Weights of a small image captioner.
Data: trained on regions of photos with short descriptions (Visual Genome), 101725 training examples, 2.7 epochs.
Rows from block 15 of the image encoder of a small image captioner, named by matrix and row number. Rows with one number belong to one channel. Each number is 128 + 32 x the weight over its row's rms, rounded and kept within 0 to 255. All counts start at 0. Numbers have three digits each.
Before each channel's rows are labels from the 100 images, of 14976, where the channel reaches its highest value: "strongest on" is what is common among them. Only what is clearly more common there than usual is listed. The data: regions of photos with short descriptions (Visual Genome). In brackets: how many of the 100.
# convs1: grouped (8 groups) 3x3 conv (encoder.blocks.15.convs.1.weight, 256x32x3x3, each kernel summed), inputs within the group 0-31
# convs2: expand pointwise conv (encoder.blocks.15.convs.2.weight, 512x256x1x1, transposed), outputs 0-170

strongest on: text has "man" (36)
convs1.184:127223101142094107133137140213166113116127081131114090106112106128092134135112142109143194120121
convs2.184:156085092101117130136192169112136118099086116131071097157134127164121070121153130174130121215102124124125124103125110112068079126118146119154082158125115133130167157140124108062124123087128111123143128109127133120128154129126122131145130136117125104083098123129151117113141157106131141119138076133144098145094123145111143129076158083129057129114142106164063141130143167125105093124122162074004112139129139126176126138130160111047070006132136138136159073139065114088144110130124134154057056077135146112080138165140

strongest on: text has "sky" (32); text has "blue" (26)
convs1.251:171088120116126188094102116149160132115071182092167087155091133140198125100132111150157162138151
convs2.251:165178147186182130103113120142134128175136168105138115129131116215137101115124121141139132101106121139142108144132132129054053130108087188202096169146133092148084132141134068087128157155064146117104138181114149086120090120168068097052125139118125196083177111126146136127099088127164118124114087084137097028105133140122155106120130109128091093176103141094120133136123149126147167146126099137055141127176119124097150130138116084136122142121120130127084142126156171109131114061165138079072189162097204098120118088165

strongest on: text has "man" (26)
convs1.108:107129137115184118139121128127145115118027150171096151119116127186149189105134170127184135152134
convs2.108:196104122122173116128156131124126108101065090120087156132110117121125125124136117032131089118128125127124179147126082132153150136115237133096105167125124054138159096255110000092125120086145148133194129114128128108131135124123088129141127124116137107154144117135137141145130094128114135133133137141105178209117108150175130128223108114134102110147131114169177179132125084131135117128135103193152087110115130130199131125126167138090096213084149140115109132132128136093137089154178108153137069112128080121139135147127

strongest on: text has "man" (30)
convs1.179:092150119144116141167149107077055159163111097140137179162139139184138137142202113100094115097124
convs2.179:158085120120154113136096125115119129145175154100092134120126120041128024124152107144121063164159123126130132105133131108151121144149043142134144168150119255120154135032110113175095114177117111123134121170134138100122112138115119124112125058137130172061193135129130113131126144133161124116101117106107168095107115113100181149097142144160063068158134106047132096127138125118124132122123130122086162138100134134144162127126140085104174120109115126134126156123178139136136150113115123164115111157133134118133147122126

strongest on: text has "sign" (36)
convs1.79:122090168098138078182103155151112161119063148104165105082150091147138141128147056090148114114109
convs2.79:118173129191072120129058136138123150160107149121165140114128126143122113138099120107135133148155128126131078142122126139137082144062116019109133127145136134118175141122167096103141126157069131131161130108144092127126106134140111139125136194133139140112022092126120122109106162123064122127135137142104120100113138123136123132168145147127147146168136150135151232132136161138192154151139096111113155099122104109098129124122109113165234117150114122121097131116094149178132164167118086076222094132102242050151120117086

strongest on: text has "man" (36)
convs1.175:148178048095134124044144146105100162153114117130132128095160157170151145098100151103156132085131
convs2.175:141157109097166148106137116128134135178186065156085164135136122159136146130112142144157163183139141129126159140133157126112127101110128151116176110125126165119177153037140087148129132105151117116109120168114165111114173139219108122147112128131112108125127107120168117130092129142120101117127112116091048140072076109193103117060108152124168111113126115150119112118128120124083129126117120116114092111110126129071108114112087079053084173142107117128158100108128155111128087105053126105189121041141100129046109168130

strongest on: text has "sky" (35); text has "blue" (25)
convs1.52:109140155091122130164113217106115152149113163088096060147125108136201155149096137138146107094132
convs2.52:056141139038150144154088126123131148137113160127090092111157121179118086110157143151139130111121125118088135150118117116172121130090167182144101134132121212119109102150124099210140125090124128133210114124129051122128182130163096114142129109117125137075106170126100117136174119148072114114140149071162080135097094104137139098174175148111160120079129094167104111116134100125231176147128131153138178121132109112105116136129115173067169127124133131119129184129085091165108119134149133114089170157113080106137136140136

strongest on: text has "man" (33)
convs1.165:112190110122090101110165093196174135129119117124111123119122083209073142142141113119096172111130
convs2.165:131115123158081130129108145128147141090128079157083036141148125111147158117091113168135066102170127123128089151121098123229000123143101096159161121127127137122086131162138128078125114072122123125107132128139035106132187126140129197101130121133114130084045118135121129126131140121149123121137148127107135106133129119078177133165120110135116130142135176076092087125131107116131108124124134158080095128170119128158146138128121094147153032138127133123121131129112152086124142169048101129079175086127114162202151134122

strongest on: text has "man" (25)
convs1.103:171168156070135087149150156121147101108112083138123122113095078170097096125104199164120073117127
convs2.103:066089101115114116133108118118106103098095126072038118118166126171112097118135140094131136081131114118097109141106102131116074137153088188111122165124119092141040182166123194141120141150125118126116134079118121113116130127136167129162119089125130137197113109119092108120083124116201123131120118168171044059150122097145135111099141119124108133174113149123130068120118128128108187123129116084079131111130130129104109125139097112167142134191120121129076060140103093105105190183086125110233179170103113168125114127137

strongest on: text has "sky" (26)
convs1.62:121186220131122129120089169116184117118132127130124115145166174130160136104072123147092100127076
convs2.62:089082116129132135136204137133129119159064117097151212135079134129110133139132147125111163136134126122153103070120247134108152133132107148163111158115131109150091154127122131164114129079180124131126137230134031118141127125098139126148135081132121154152070150136079135143160129118083141136111132094066107143107201158192152121112122204153140160140136159085070146133134099122157162145127053134090135122152128139166090125126243122167186117171128133122200092145136118119146127089129143150119140174121079127110105168141

strongest on: text has "white" (30)
convs1.84:101138163143118089134103087153128105148151129120155139133196071125121080143183137081149043120115
convs2.84:131124122064052129177128137131123137043116156209211078102094140078133097133125146164102148121106131133179093160126134140089047089128107113077147159127131116126131105144138183113141134164033138118117121171127176104113177131109139124102120153143128132055116093120134127118121130144069116124117107179077160156114069068182153134119164147128113108143136103197126139121115130119133146105123160139135085159146130141120130122130114159094098110177130123129094139128146108127145059136088121130071128177116096153123145104094