A small image captioner, trained from scratch.
Model: 64-pixel images, encoder arch resnext, encoder norm groupnorm, encoder depths [4, 7, 7], encoder widths [128, 256, 512], decoder width 128, decoder layers 7.
Data: trained on regions of photos with short descriptions (Visual Genome), 101725 training examples, 2.7 epochs.
Rows from block 2 of the text decoder of a small image captioner, named by matrix and row number. Rows with one number belong to one neuron. Each number is 500 + 25 x the weight over its row's rms, rounded and kept within 0 to 999. All counts start at 0. Numbers have three digits each. After the name is the row's rms in percent of the matrix's.
After each neuron's rows are labels from the 100 texts, of 14976, where the neuron reaches its highest value: "fires on" is the input token at the peak. Only what is clearly more common there than usual is listed. The data: regions of photos with short descriptions (Visual Genome). In brackets: how many of the 100, against the usual share in percent.
# fc1: MLP up (decoder.blocks.2.mlp.fc1.weight, 256x128), inputs 0-127
# fc2: MLP down (decoder.blocks.2.mlp.fc2.weight, 128x256, transposed), outputs 0-127

fc1.153 098:466493503534508532475477517519510449522494523499513505516416525505519500528458487539502488463487517503495524472512475508498511487504508502499449500510516504496504423460534526513506535524459564539499490551477504452481529447531485513504450504463519490511516504484501487476500507500514481497495489472511512511514565534489485483496517483472474492477499500461532507486528507476491494518495
fc2.153 106:515466504476505476484450497532474487511540508479488525503430490476519531482524524511484531501537505480508533538465490473506494498474521473486520521498498499488513488510543477503507525527520468497555506476544532503515547521524524532483473479504493562464546461507483494479494454483553561509462458508492473466524499505539517522506486490524490498506527498500492502491491473508494529468492
fires on: "with" (38 vs 1); "of" (28 vs 2); "police" (25 vs 0)

fc1.255 123:484520492535511507496518482530533505481512506547467556507497512489491496509476457476547508475498538512531489504470534490479497538464537498516502460538509517454492509457463510470520442533523477495524458504484502500482532464524491503530497490511543455495520482515534516473568520469552514507520520496486507493500499494525541528506482491490466498500485529474516478520474513463464502479473
fc2.255 114:504496448494503511505555492521539474466511513476531491498474511526492493514478545460521454458466479477497488479473488504490504485510509445476481503541500438467520493533481511479507531512523517527504487493459513424482495510508490481476497512506578485477483503474498495487499492534498533503540498490482527478467501518492485460465480532492501497469524506485521483518525495516450469529471
fires on: "old" (49 vs 0); "a" (30 vs 5.9)

fc1.72 122:524536529536443523492506495471532499541482511527488505498507484508469485467485459475501520496510513495486526468471524505479510509505504471509476494484475528551476510454512501502558476507532513509431512495498492483513520497483460509493525526521504454501484522533477456492493504479507510517453458531484481522522506469476530495504481538550520470494493506526535486568496506496485434507497
fc2.72 139:470482511548521495516496457523513497521505511478500456493479443489508503512506472526484549527554488512498464501516506481495510469517518523531460525527497518479468473483542454486500524508489490494493516490506507424480503482529507474478514445458519471525511499559482536496503538464515496519445521509483518479526558493515496516468511487515495477516535527496515478481494456493507495519476
fires on: "by" (95 vs 0.1)

fc1.169 129:474470482505532561519496467443461494496478495503522539487523492455516502506509485497461494479482450481542483519494515506498482491517461499471452474523499511508553464506484514476528498476500541529531488504508447498511485464474477525465490459487453519499516528517461479504474492467489500506532456500494507508490500504491499479474504575524508480430521505492487510522510511492493477516475
fc2.169 104:494519541500502460506547549482507516510515530512471487491490548499508514574467487478479508495508487516465495467427517510521527493512525503489503466515499513530485536520472477481515532470482484489467483508510513501460466534516474543489501476482453478464511484516547492501500520497503511510485516492478537501527497519464489563462524484475491483479554502469537493505493491534472524471490
fires on: "light" (33 vs 0.2); "woman" (25 vs 0.5); "over" (10 vs 0.1); "with" (8 vs 1)

fc1.209 032:471499517527465517528510477475493473466463521507479499521538452488498505512534486530454509516488471433527495498511473467502532468493470489535514493541493514494518461477508475489534491515470495511513476500521478479503498519509530492457535504545519486516554520490435516522468513505531520506528439446475512526481488524508527546472504531489462483489495538488491488488524509500495495500470
fc2.209 033:512515497526522483485483500549499495551532480483468475473484470538456503478491490490502525461513500474526519529439501525549498486487562489504535492507466476487537525500518466503507475513542447476506511515518532465530541486546467510470521471503470522519510469514473518503552504529473512515478509501529517493487517511507517501482448486475482504520506483536492507524476548492511515540495
fires on: "with" (19 vs 1); "her" (19 vs 0); "has" (18 vs 0.3); "his" (13 vs 0.1)

fc1.5 118:502487464525502530518516490514463536455513496506483496500526495446478499522495498512494490521481508511511492503470491497486514438454481499476500502465468500479541559524531502517485473519521513552490474541519516455497514507491493508504496476525470502459538526493495523524466489495490498481487481497508493517529563511497483524505529582486505508537489442522513532510470504462474505513556
fc2.5 105:541530541517493537479501512524481525513467502508493522510498497515497505460488526498462498502490546481472519496457502469500485532476504530488486514452472538538474509496474494503478527490506455462567515536451472460494502510481520515504532519495425504520509518510519512520500487491550517497461494457488486495507521460516535513502440458481512485538473503513510519513527497479513472507532
fires on: "light" (55 vs 0.2); "shower" (8 vs 0)

fc1.137 061:474466454530475505491503486522499469442524490538523493494456522519495514479497476480498500469492485450523495479494486470469504524496486490557467505483524542488493531438507513478557476504518488493527502512499518550478510484481507527437467502520523490492477517533498547503480545464488536539517491517520488490498488481480477491530441498466492491508479511483498508496512487493486525499436
fc2.137 052:531521514443476521503537465469479484507474517490521505499480517509502479500485529487503454498567471519501518507525504527499460477497511494498524535556498530501494510478521546469514525543541504491505501512473479503450522502469504524498531489516524469509520522492474498539565515506483497496489524482507510489544514503474435489456527565512482525477470519510509544491501466523511488486498
fires on: "face" (58 vs 0.1); "head" (12 vs 0.2)

fc1.55 130:552463468500500511521527525512521500451510510535522545499508548459472505499481534534463465531485455524523524463500529499523451479465490508526505502494494491468545532474488485479504490533524475506465502513551485463528494523492517502481475532552542453491470500519502473507501494497451461485456495481491537510477503470502515493479492531537526474488489483479496487506500515490479507506465
fc2.55 112:503488492516492462501491490495472498467518506481498515482532513501476471499482521559482512503423522466480493482462534473494494486542464499513494520517478484540499503466488474492542523457518509517456515521502510489500493530525496515517544474511520479517557543521523505515494509523481534497501518511495478482494479444510510519478555495527462451475474510462503498539518443490526459473489
fires on: "light" (90 vs 0.2)

fc1.132 092:484478527520495490492520461487508455506454494542495541513491488536499513519492473538502451514492490541431455480480483485494522515483488511511469473531509524533479534454531465480493487537495502514520535529566482476520483481519488498499526521522496501509517506550526543466511482530494490514496486517524478493486482500498476498515463500471462486521446513467518510522479531527448489527494
fc2.132 111:545508521482458479516513497492439508499510526493507528507510478480472553503464540541488555512532467515484462495515512516554496492480542468506534493479483483508509471497508517487522496470526483505477507488493474508496495509524529457471497484517486493522488536538524524562514544487467442520516521531521498498523475509490523483467492518517457500515477507523449493477473511509502546458509
fires on: "with" (33 vs 1); "," (16 vs 0.1); "of" (14 vs 2); "stacked" (13 vs 0)