A small image captioner, trained from scratch.
Training: muon at rate 0.0027, 5700 steps, batches of 48.
Rows from block 15 of the image encoder of a small image captioner, named by matrix and row number. Rows with one number belong to one channel. Each number is 500 + 40 x the weight over its row's rms, rounded and kept within 0 to 999. All counts start at 0. Numbers have three digits each.
After each channel's rows are labels from the 100 images, of 14976, where the channel reaches its highest value: "colour at peak" is the nearest of a few named colours to the mean colour under the peak. Only what is clearly more common there than usual is listed. The data: regions of photos with short descriptions (Visual Genome).
# convs1: grouped (8 groups) 3x3 conv (encoder.blocks.15.convs.1.weight, 256x32x3x3, each kernel summed), inputs within the group 0-31
# convs2: expand pointwise conv (encoder.blocks.15.convs.2.weight, 512x256x1x1, transposed), outputs 0-170

convs1.181:522500587525498507443509527472443496476495505476495517529571545499386513477480493413499490448523
convs2.181:471580486514511481615579505487500518482552529430498528507517481457494514481501523470497431424535503496490455486487497508548474530453401520481545464491486350477550454495526524507465512467463480479483492543489484481489492494546502471516496508528515561576466497491520484496524501525507499496473497420419425534432528566543511481452451450509526492528504605501484434531493535459482451503479438462438485488514493501440456497502493374450471553548494500494410570498526373505503489468496473503625481492461496510475486590505
colour at peak: white; pink

convs1.83:523505500514470522491471570440464535510538484503513572489522410461495581489516410506511532502440
convs2.83:520488504489512511529530481509505489564547489461510483512502491507527527494469512466499477500558499502466555512497532505530487460508568513512580601481505572500479396610516480464501490520551515515485518395508461488512487512544531476467503497489491523459574504514455500516415508514450479513521548414482399461480530438521552512494479468487482513522501487530639404500511463519462533504519498415460516510478485493470495500485496435522499468538511495495559470493511561559470542477476467495604424397589546511455502548501
colour at peak: black

convs1.222:522524456431504574480403464510496479486579493519513509504579506480491539470463535543491519565470
convs2.222:514509492489467491456470496510510481499485519473581485491457508550515581504523542460507507562477501520599500479503494517617536461452497464514500486503507435504527491559502393505513511488537508511407527506506495475502504519533589462601503495494488520458432540513518507517475496543498465506560477430515475483461592475504512513473525463492441503465502497392465639489498418521470528504514549525509428500456508512566531514511487509584492502566521502502427635465579583477520498491433511453504534606523476521532528423491
colour at peak: pink; white

convs1.29:507519486488515493569473505523581540555541519442537508536526541583461486522597486470527464520478
convs2.29:373551491463546505500462507488495510522444503458473512519550475485515585498467486547520396481469495505481559485501494480487520515579501550569449470513487455477573466535488570588488521408553503502494502475510525489515562495494540540470515491511501398449533494504464529521544476548380510500506534491451568550482534502521561518512559488496446498490499488473469529508496517500623416518504439463513520513509488457472533486474500550510522584484486476484491492472488473461472512554531460456475500515568497584411474298506
colour at peak: white; pink

convs1.76:477505465483482490544438521496528532507636493519537526502472435484509532481493393503511490524474
convs2.76:509514489479347529452624539496517517476464596585502483540535477565516564506456495526515528579544519504527511499514507488568441506471459526499543460493498531488490535585496518535495517477439518501467516537519473508510478497499539527490508548486497522499464475507509514498514497463487507489522481444583427500477467545507561463491507462489559510510501406463585405504496474499434448470509455464585513472505495491588461498492500460434500571448492494497488354486421499561487421477555452467500513531526450463513487547467
colour at peak: black

convs1.121:454490537530618538510495497579490499539503523542528465572536529418489488509539518532466490520508
convs2.121:450570511514455493523516514520484439428455459452501574562473489496507489481434471482487513517496497497486512509496498507563491452472548536448436457517510476501567480548467545542532482513539499500558525454487473528484506492519550472519473457487468522539526506487457466474523508507418481509503473455477459460417470448513477470508400423496500490491467441557393508477493460494501454495503461501565475476472509518466497499493559546408492559385510491517618461476548498493516525558542534462447495532438530467597513401472
colour at peak: white

convs1.174:537472417495527476500547505452552528421482512475466561514562516483390514479520494462493508476526
convs2.174:447587522471543507466558499501506492595671515490457446443500498544496548510545500471517537502514504499482555502490546506498411507466535619575572370500504456510438447430507509505489503512464469512504483436500416497493497504538509497470506490512509594444439515497512485505465477493509493501510481544470503510511552530548492506548524514521600517492489504600492497487503386491458599489495501458521522485473505522512494506501590384453520524480484492507486468530552548494507442515537492530576477550560398451466481574509
colour at peak: pink; white

convs1.20:430486450506568497514449516483510490384536430546498543498540449538484454472529524486482498526483
convs2.20:463482488415512511520529489474488544495527489461517574500521501558488466518500491533538535501531502492475436568493475510515488513454366540491498528492476504479567553592518463464525510502542484482524472490486420477475467487473536479448506466529514490550503505474491487494533478506513530499464515474421507414478552470545410485497496522471518526478506491510577458499501458472492616492484495552498533483479499512423585462460507511484467539486449480479424614445539507511496449474616496498390406477618454575512507496462
colour at peak: white; pink

convs1.119:476552471493518494485436472493491442483386467445532507466479547504505563479527482511552558560525
convs2.119:491621516458612500484493507496506543500451432530547486497535512579492482540487467518508586555526496499534520509495456502470495537595548452450499393520502580509467458584516463389485494425453497503451458494496476507493497487462503555514497507529512475469541507493509494501515458465490536503487458491511421508430487552506570446470521454517452519511503480414563400510487515481464477491480463511455493530463535514415571506502518576546513432521501512521437547505435510538512458526498526378560452387500429480522488409549
colour at peak: black

convs1.203:502522493463466448492468471508468538543506472536519526493466579428469473391516441517553508448504
convs2.203:562498515506461519502487481497497481522521497555436539505514488552492461479387483521520432532473500500494404577503479487553457525561611485459460520492491632491494453467502531562477506500437495501512504569494519515503598493548520512475487525490510513561562485501490501491554515494524486495499433514594613454453504482497577495498466489494497523445506508513470538490500525490407489490503503485520497407506502488528503512501460438445492466505503508510498412523484512558497523539507520474587437674520488494510490577541
colour at peak: grey

convs1.141:492468483544515515521485487503502492490581531502430489527471516486516571521526619579563482476513
convs2.141:421429500463480496479461500508503505435475526486556459490495492506505502504539500404479515511525502499493480502497516500451558491522371530546490446486503533490486536541498543431523494537511513502513490517499529481497437495535533474487488519502497518399453507500496490495439500510534499501483540450432561494494455493406444472519508479498608512462492511551486489488506473492484421494506458418416409477489496504556502494491588364401560399389496491487458422492583473467493435413440499480506467583495546445455512466486
colour at peak: grey

convs1.45:536471503534474522546581551553516514542472525465494499538556445522517502481455480526498456555605
convs2.45:400435510594470517485522459515505561491474495494518482455568496548503488516479509525484494506470511513498578494510515510464475475531554539579508505486513513511609500480484566644533528465535495511534505475498538474494533526529442492437514559532493505487452507502516490492516545571485485525488578491455507472566520493527549450431480598517503499549512438615514480506504556492485548517500510482562551524488480471565520495483512490548433574392493484490497570505495475577464484552500489539488507520543446466530490534470
colour at peak: white; pink

convs1.31:512542419488499518438481532473566507532538471519449441532461472569468433497499504506433441498479
convs2.31:440470511450582489560577526512500530503571515467501434521474487487517501496554476468527504448435501502537387486496515505517522554440469449489437591494516612499499558555511557493513504488576516513618508538503450500501498505532457487453497475474491520486572531507455501503565527474509506504496431533434497518517480466534469512419544436491490486463509443497495500497511466516492450486514465462487578531448497481398462494481485472519478476566497480485506470476414481566469499500494466512532463533531516494441486472484
colour at peak: grey

convs1.236:538428525551432471479469449500516480444482452515521510537563481557522435476513474489484410476474
convs2.236:421482530564468490527495472509479484445443438526427533482498483467513456494498492576525540440477498492452454516493473499465533516416502428535484525482498543494478515506483513472532545466444505502412507475497522480502463500503518533516505491547489447456486466499525505488458534516519487507501516481431455487464479446453434479507546584522340475446510488467509583509500514462500527506512505484465520471463492504470609488500471509417417513560484456504413444457504448473507396597564499541584552460592505521518520477499
colour at peak: white

convs1.75:445491482497477401552461531522464522579560482462493525496499508476456494503506444523591515534458
convs2.75:523558491532415494394616476495475476588513641554518510511481486477491610494481472522505471467479500487573490460489494494450539506489423504490544475504493548487565479511514450475494501466439485501560523551498578508504430491481544506470501466517497582474546481504524501496465515509448507512509510440518410449495499490573645473534458441504472518512493506506623493508503571509537522490521489441603517528447484495544486487494533539526496458524499493507507449505553440563487478480474514478421453479582564538552479564527
colour at peak: black

convs1.104:565476520552584521496455509524464534498474469488498390519557543486457449507507467474516444473475
convs2.104:473545495440494498537517515504500496548488420533551480487523518528500485524503512469496500498428499500513536438507527521475499511504489498390507530505509431507505542442516442465499504497555505495501506536493516525493510517498539508509501486519505525504546530500519488495494509501396501501492500433535375386476526463539467509458508513499500505464500485478470437504495528488553509501498499614564475492481495500482513494487544551498461587521478485498594430492526545437483471433547496575439429461497486515567478470514
colour at peak: white