Weights of a small image captioner.
Model: 64-pixel images, encoder arch resnext, encoder norm groupnorm, encoder activation silu, encoder depths [4, 7, 7], encoder widths [128, 256, 512], decoder width 128, decoder norm rmsnorm, decoder activation squared_relu.
Data: trained on regions of photos with short descriptions (Visual Genome), 101725 training examples, 2.7 epochs.
Rows from block 13 of the image encoder, named by matrix and row number. Each number is 500 + 50 x the weight over its row's rms, rounded and kept within 0 to 999. All counts start at 0. Numbers have three digits each. After the name is the row's rms in percent of the matrix's.
# convs0: reduce pointwise conv (encoder.blocks.13.convs.0.weight, 256x512x1x1), inputs 285-341
convs0.12 109:397482499498436498495603496508481508502491535487456576440456528498520504617542510497490526511482512395538562525471505483513449445587508510393460424529549516512545484462524
convs0.13 101:481558482492561484489531494481388491493424519527502496499531446492555500364593507480451493426491507539496563508501524532524566578546513516633453645433418482434462532412439
convs0.14 097:365477499499485523515424514392387513454444407415559491540458466423464499438592505489475494436507456411531419565473484457499410471440475488602409483466475500517467513554364
convs0.15 101:513566486479567490488525496425387646445436500432515521444432461425514491478416501493520502438506461523525501505472501581492454508490497496475536458500528483423491527524497
convs0.16 105:573679488476494486490446499426480520559541630432408575504539534495533513473482509502539547598501568537568536457495497418515603419468485482507586450486355489506496448541482
convs0.17 096:481632493493462491483522501433515379594531519469631445493443462584446496559488514480470542570466452410446399550457494492504500522477498479447422355476499474508454489648574
convs0.18 100:418503490508436495492485500442453444466498505509472502494393476548505505484482501497512460391489477466472515566452516504495447544336500482526503388482531495494473442572551
convs0.19 096:590546499492398496494495493554485658618569542519514526487429486409498506581535495498427580457495497456452508492452502379495446371483503491516410570551571496553475528550458
convs0.20 105:576472518520452508511469509517501559489464550548422578499400490495530501463500507501555617533506525501460607567526506484532505460741500510512533542510498504496537403492488
convs0.21 106:411405485456490476483594475503500599408532505442537537490387512538497487513475494484517465478504511381544417480488494576481442470543477473497497537501492514477504469514411
convs0.22 102:458517484493462501491477502491520486510542482419452530469581553498481492631525498495448532492525525557507397487495494528500528566501484501452467542523564487455420592420551
convs0.23 099:533486499495461508495589484592549404613471615584600596509444443405499497519402488502429463536518533532437574502446495517503621528527507507440465434526471525666471420427502
convs0.24 088:508479513470411514514454517520494496501414512533486471511476540634515498382511522501526478391477532395547502457555503507489409482528504500495542458479486522396544470557592
convs0.25 095:503484481468477476487527494392463458432522359402489389509468531441517471547507494489499527367511425441488467550468499562482590500442494496399497542466578497529513521517554
convs0.26 093:426434492485540500496539498484570371525500555543562356529529459524491474552517471511457421574492566447425546552528496525482490525528510509459471533503529489508513508494488
convs0.27 090:482473505503475498494490485535469498516483472537449526491485509462475483538451487483492398494486475523530566520481489539462453476528482493509393419499422517417542480602350
convs0.28 105:602506515501397494501521497420464447563521416552529564511392492481458501470532503498565556448506500486501654455515496503528419459507488483524487472519499498401480448515524
convs0.29 101:454422494498402505501455501569625544599508550494418507515454523429503502464513501497559574530467501566502421508501500497492566508384502493505553358467510513421519585541474
convs0.30 100:621491523529493506500462503493402471483369537504406516499527449430542507557484499506483526405481500346455294504484501519516534486582496490555519557470525494510486468506532
convs0.31 101:585509508533463507502458493467384551534479482461495493489487480347534507631505492510445386390485523590469403518472497464505646464538512504466525500512370501499512474362492
convs0.32 092:361519495495504490492456502492586569412480641446553558473421613558480490408437486479468505503521472506499534521493501413494548437483499505446522465517503546672565496454480
convs0.33 100:531587512508538500502498501526545585542451508517641414508391564472545516424526510510558520355516533646412449514533498542514583492450499501480511474548724503539505570618583
convs0.34 104:469587504497430508497470490534454565482453421565515491565528460547474482526562484501553529507502481599410491516489480406498497464559501499456518421486406507532465508570483
convs0.35 070:613479537524610503502457513512482403615481512582623507517512447500454504668526506534535445527500534507465608538504497446497573434525501493499539437510521525485455461428587
convs0.36 095:610653494490410500505500497442493538489496575426601538525428459514516512505567515494508391610485457377526664569496502522512491519476511509435583544451464493554465425477510
convs0.37 064:499429514514546507497523495531513430500488539379564463480538399451446480541513484514439476471479513502505533463495495438504425436510499504416477397542475460510531501428427
convs0.38 100:568476509539460500507487506551527475561540390355606569488637494551501518531527515514446446533530528489556424540490504419490443377495503502479459520478482482459469515460533
convs0.39 099:494498517494481482483557501472540481399511503491575402472432470488518491560482491495495574488515475489493454534443488502478460414606501501488441611503487431629476476585394
convs0.40 094:557445496474398510505510504445510599502518496359520511504533475471541500589469500485471416503511493465435528418494498584480571602518497491546590611504496499558509577576398
convs0.41 113:583468498501457497503528492461529616469486496558515440486557492480493498511477496502487466415509451500448501503473504481497434517466508499563551541492467498412439603493428
convs0.42 074:521562486494523503500387513518539570584423480493521500538629520494501481496525504511512555509494481639543390486507490522498566539499496498498597468497489502494498462366486
convs0.43 101:562426511517560490516428499505548570437443502428494422465508590470528527481516511513469492439483511467485426512505504468493555442518493491470521463533499501374494470563542
convs0.44 101:449538508493584514507505497485491391495361643623435493467412513494478515592406504505419532537517462509444529538467512547478467427494507516422566507542467496465499559490469
convs0.45 102:621548502489516509503565513460540453569480470551583414534586476502469504636454511505556575569500499651488315514507493567506380572536505507571486434485619494475513488483533
convs0.46 084:603365506533486506507684491535487451470456484607428533565588432404469496562401495507445520412464490406412531526500491450476444597518491499531470473480479492508516606448563
convs0.47 094:455423497508582491484480494488554542542427610468540571531730489453576493564452503503464382552474473443500433482479488477495496556430496484481509452465486478496474500461463
convs0.48 100:705512506478456508503558501385530507612512454549535469462546522481476520433487526490505416522531483349457437452572504523526538596519511507440438432491626543613493437482446
convs0.49 092:693501498507563490489429510440586479513493392519538581507442592503499488494422471517559466504479452512509491467498489443488629481474500506500500404536419482404516491478436
convs0.50 071:434398498502500497511561500534485449553537536513527396541537517409519512482456510493509428575489491493424583515538511463493548444428517484448430479505490520528467387450524
convs0.51 090:521477523517446489492489506395498420488535476400580578517454523561536512477428504520498452422480503511632464549445482563443449568514481510450518478508503490468487442495502
convs0.52 100:511529491508486486491519496521542500553461453393488529486514519480515511515574513495447516470506482474481584541517500453543407616494505488535588539459491522443456445422561
convs0.53 100:523455503509525527515513518366536566527495494571511491509552575506567516355576506513582426396538502484586532466504492499514455476517499497552511412577552490499481456534479
convs0.54 099:554509503487536495499545506537502500538562627454497478494489504456454510560471507506589486522504490459401496461493499590491443484465501488491657423493516501503487423493446
convs0.55 101:417455482489456505499518497499584535564525503388485455553518550655530486431541496494499540487493502597500504506526496525498473507602495489564455404470470509457503552594712
convs0.56 113:604427507507489503503639494532517538519534657487479624480478500523494509616519494513550523557496543794516503496528509528508489522450501500478440514543536517550479497542537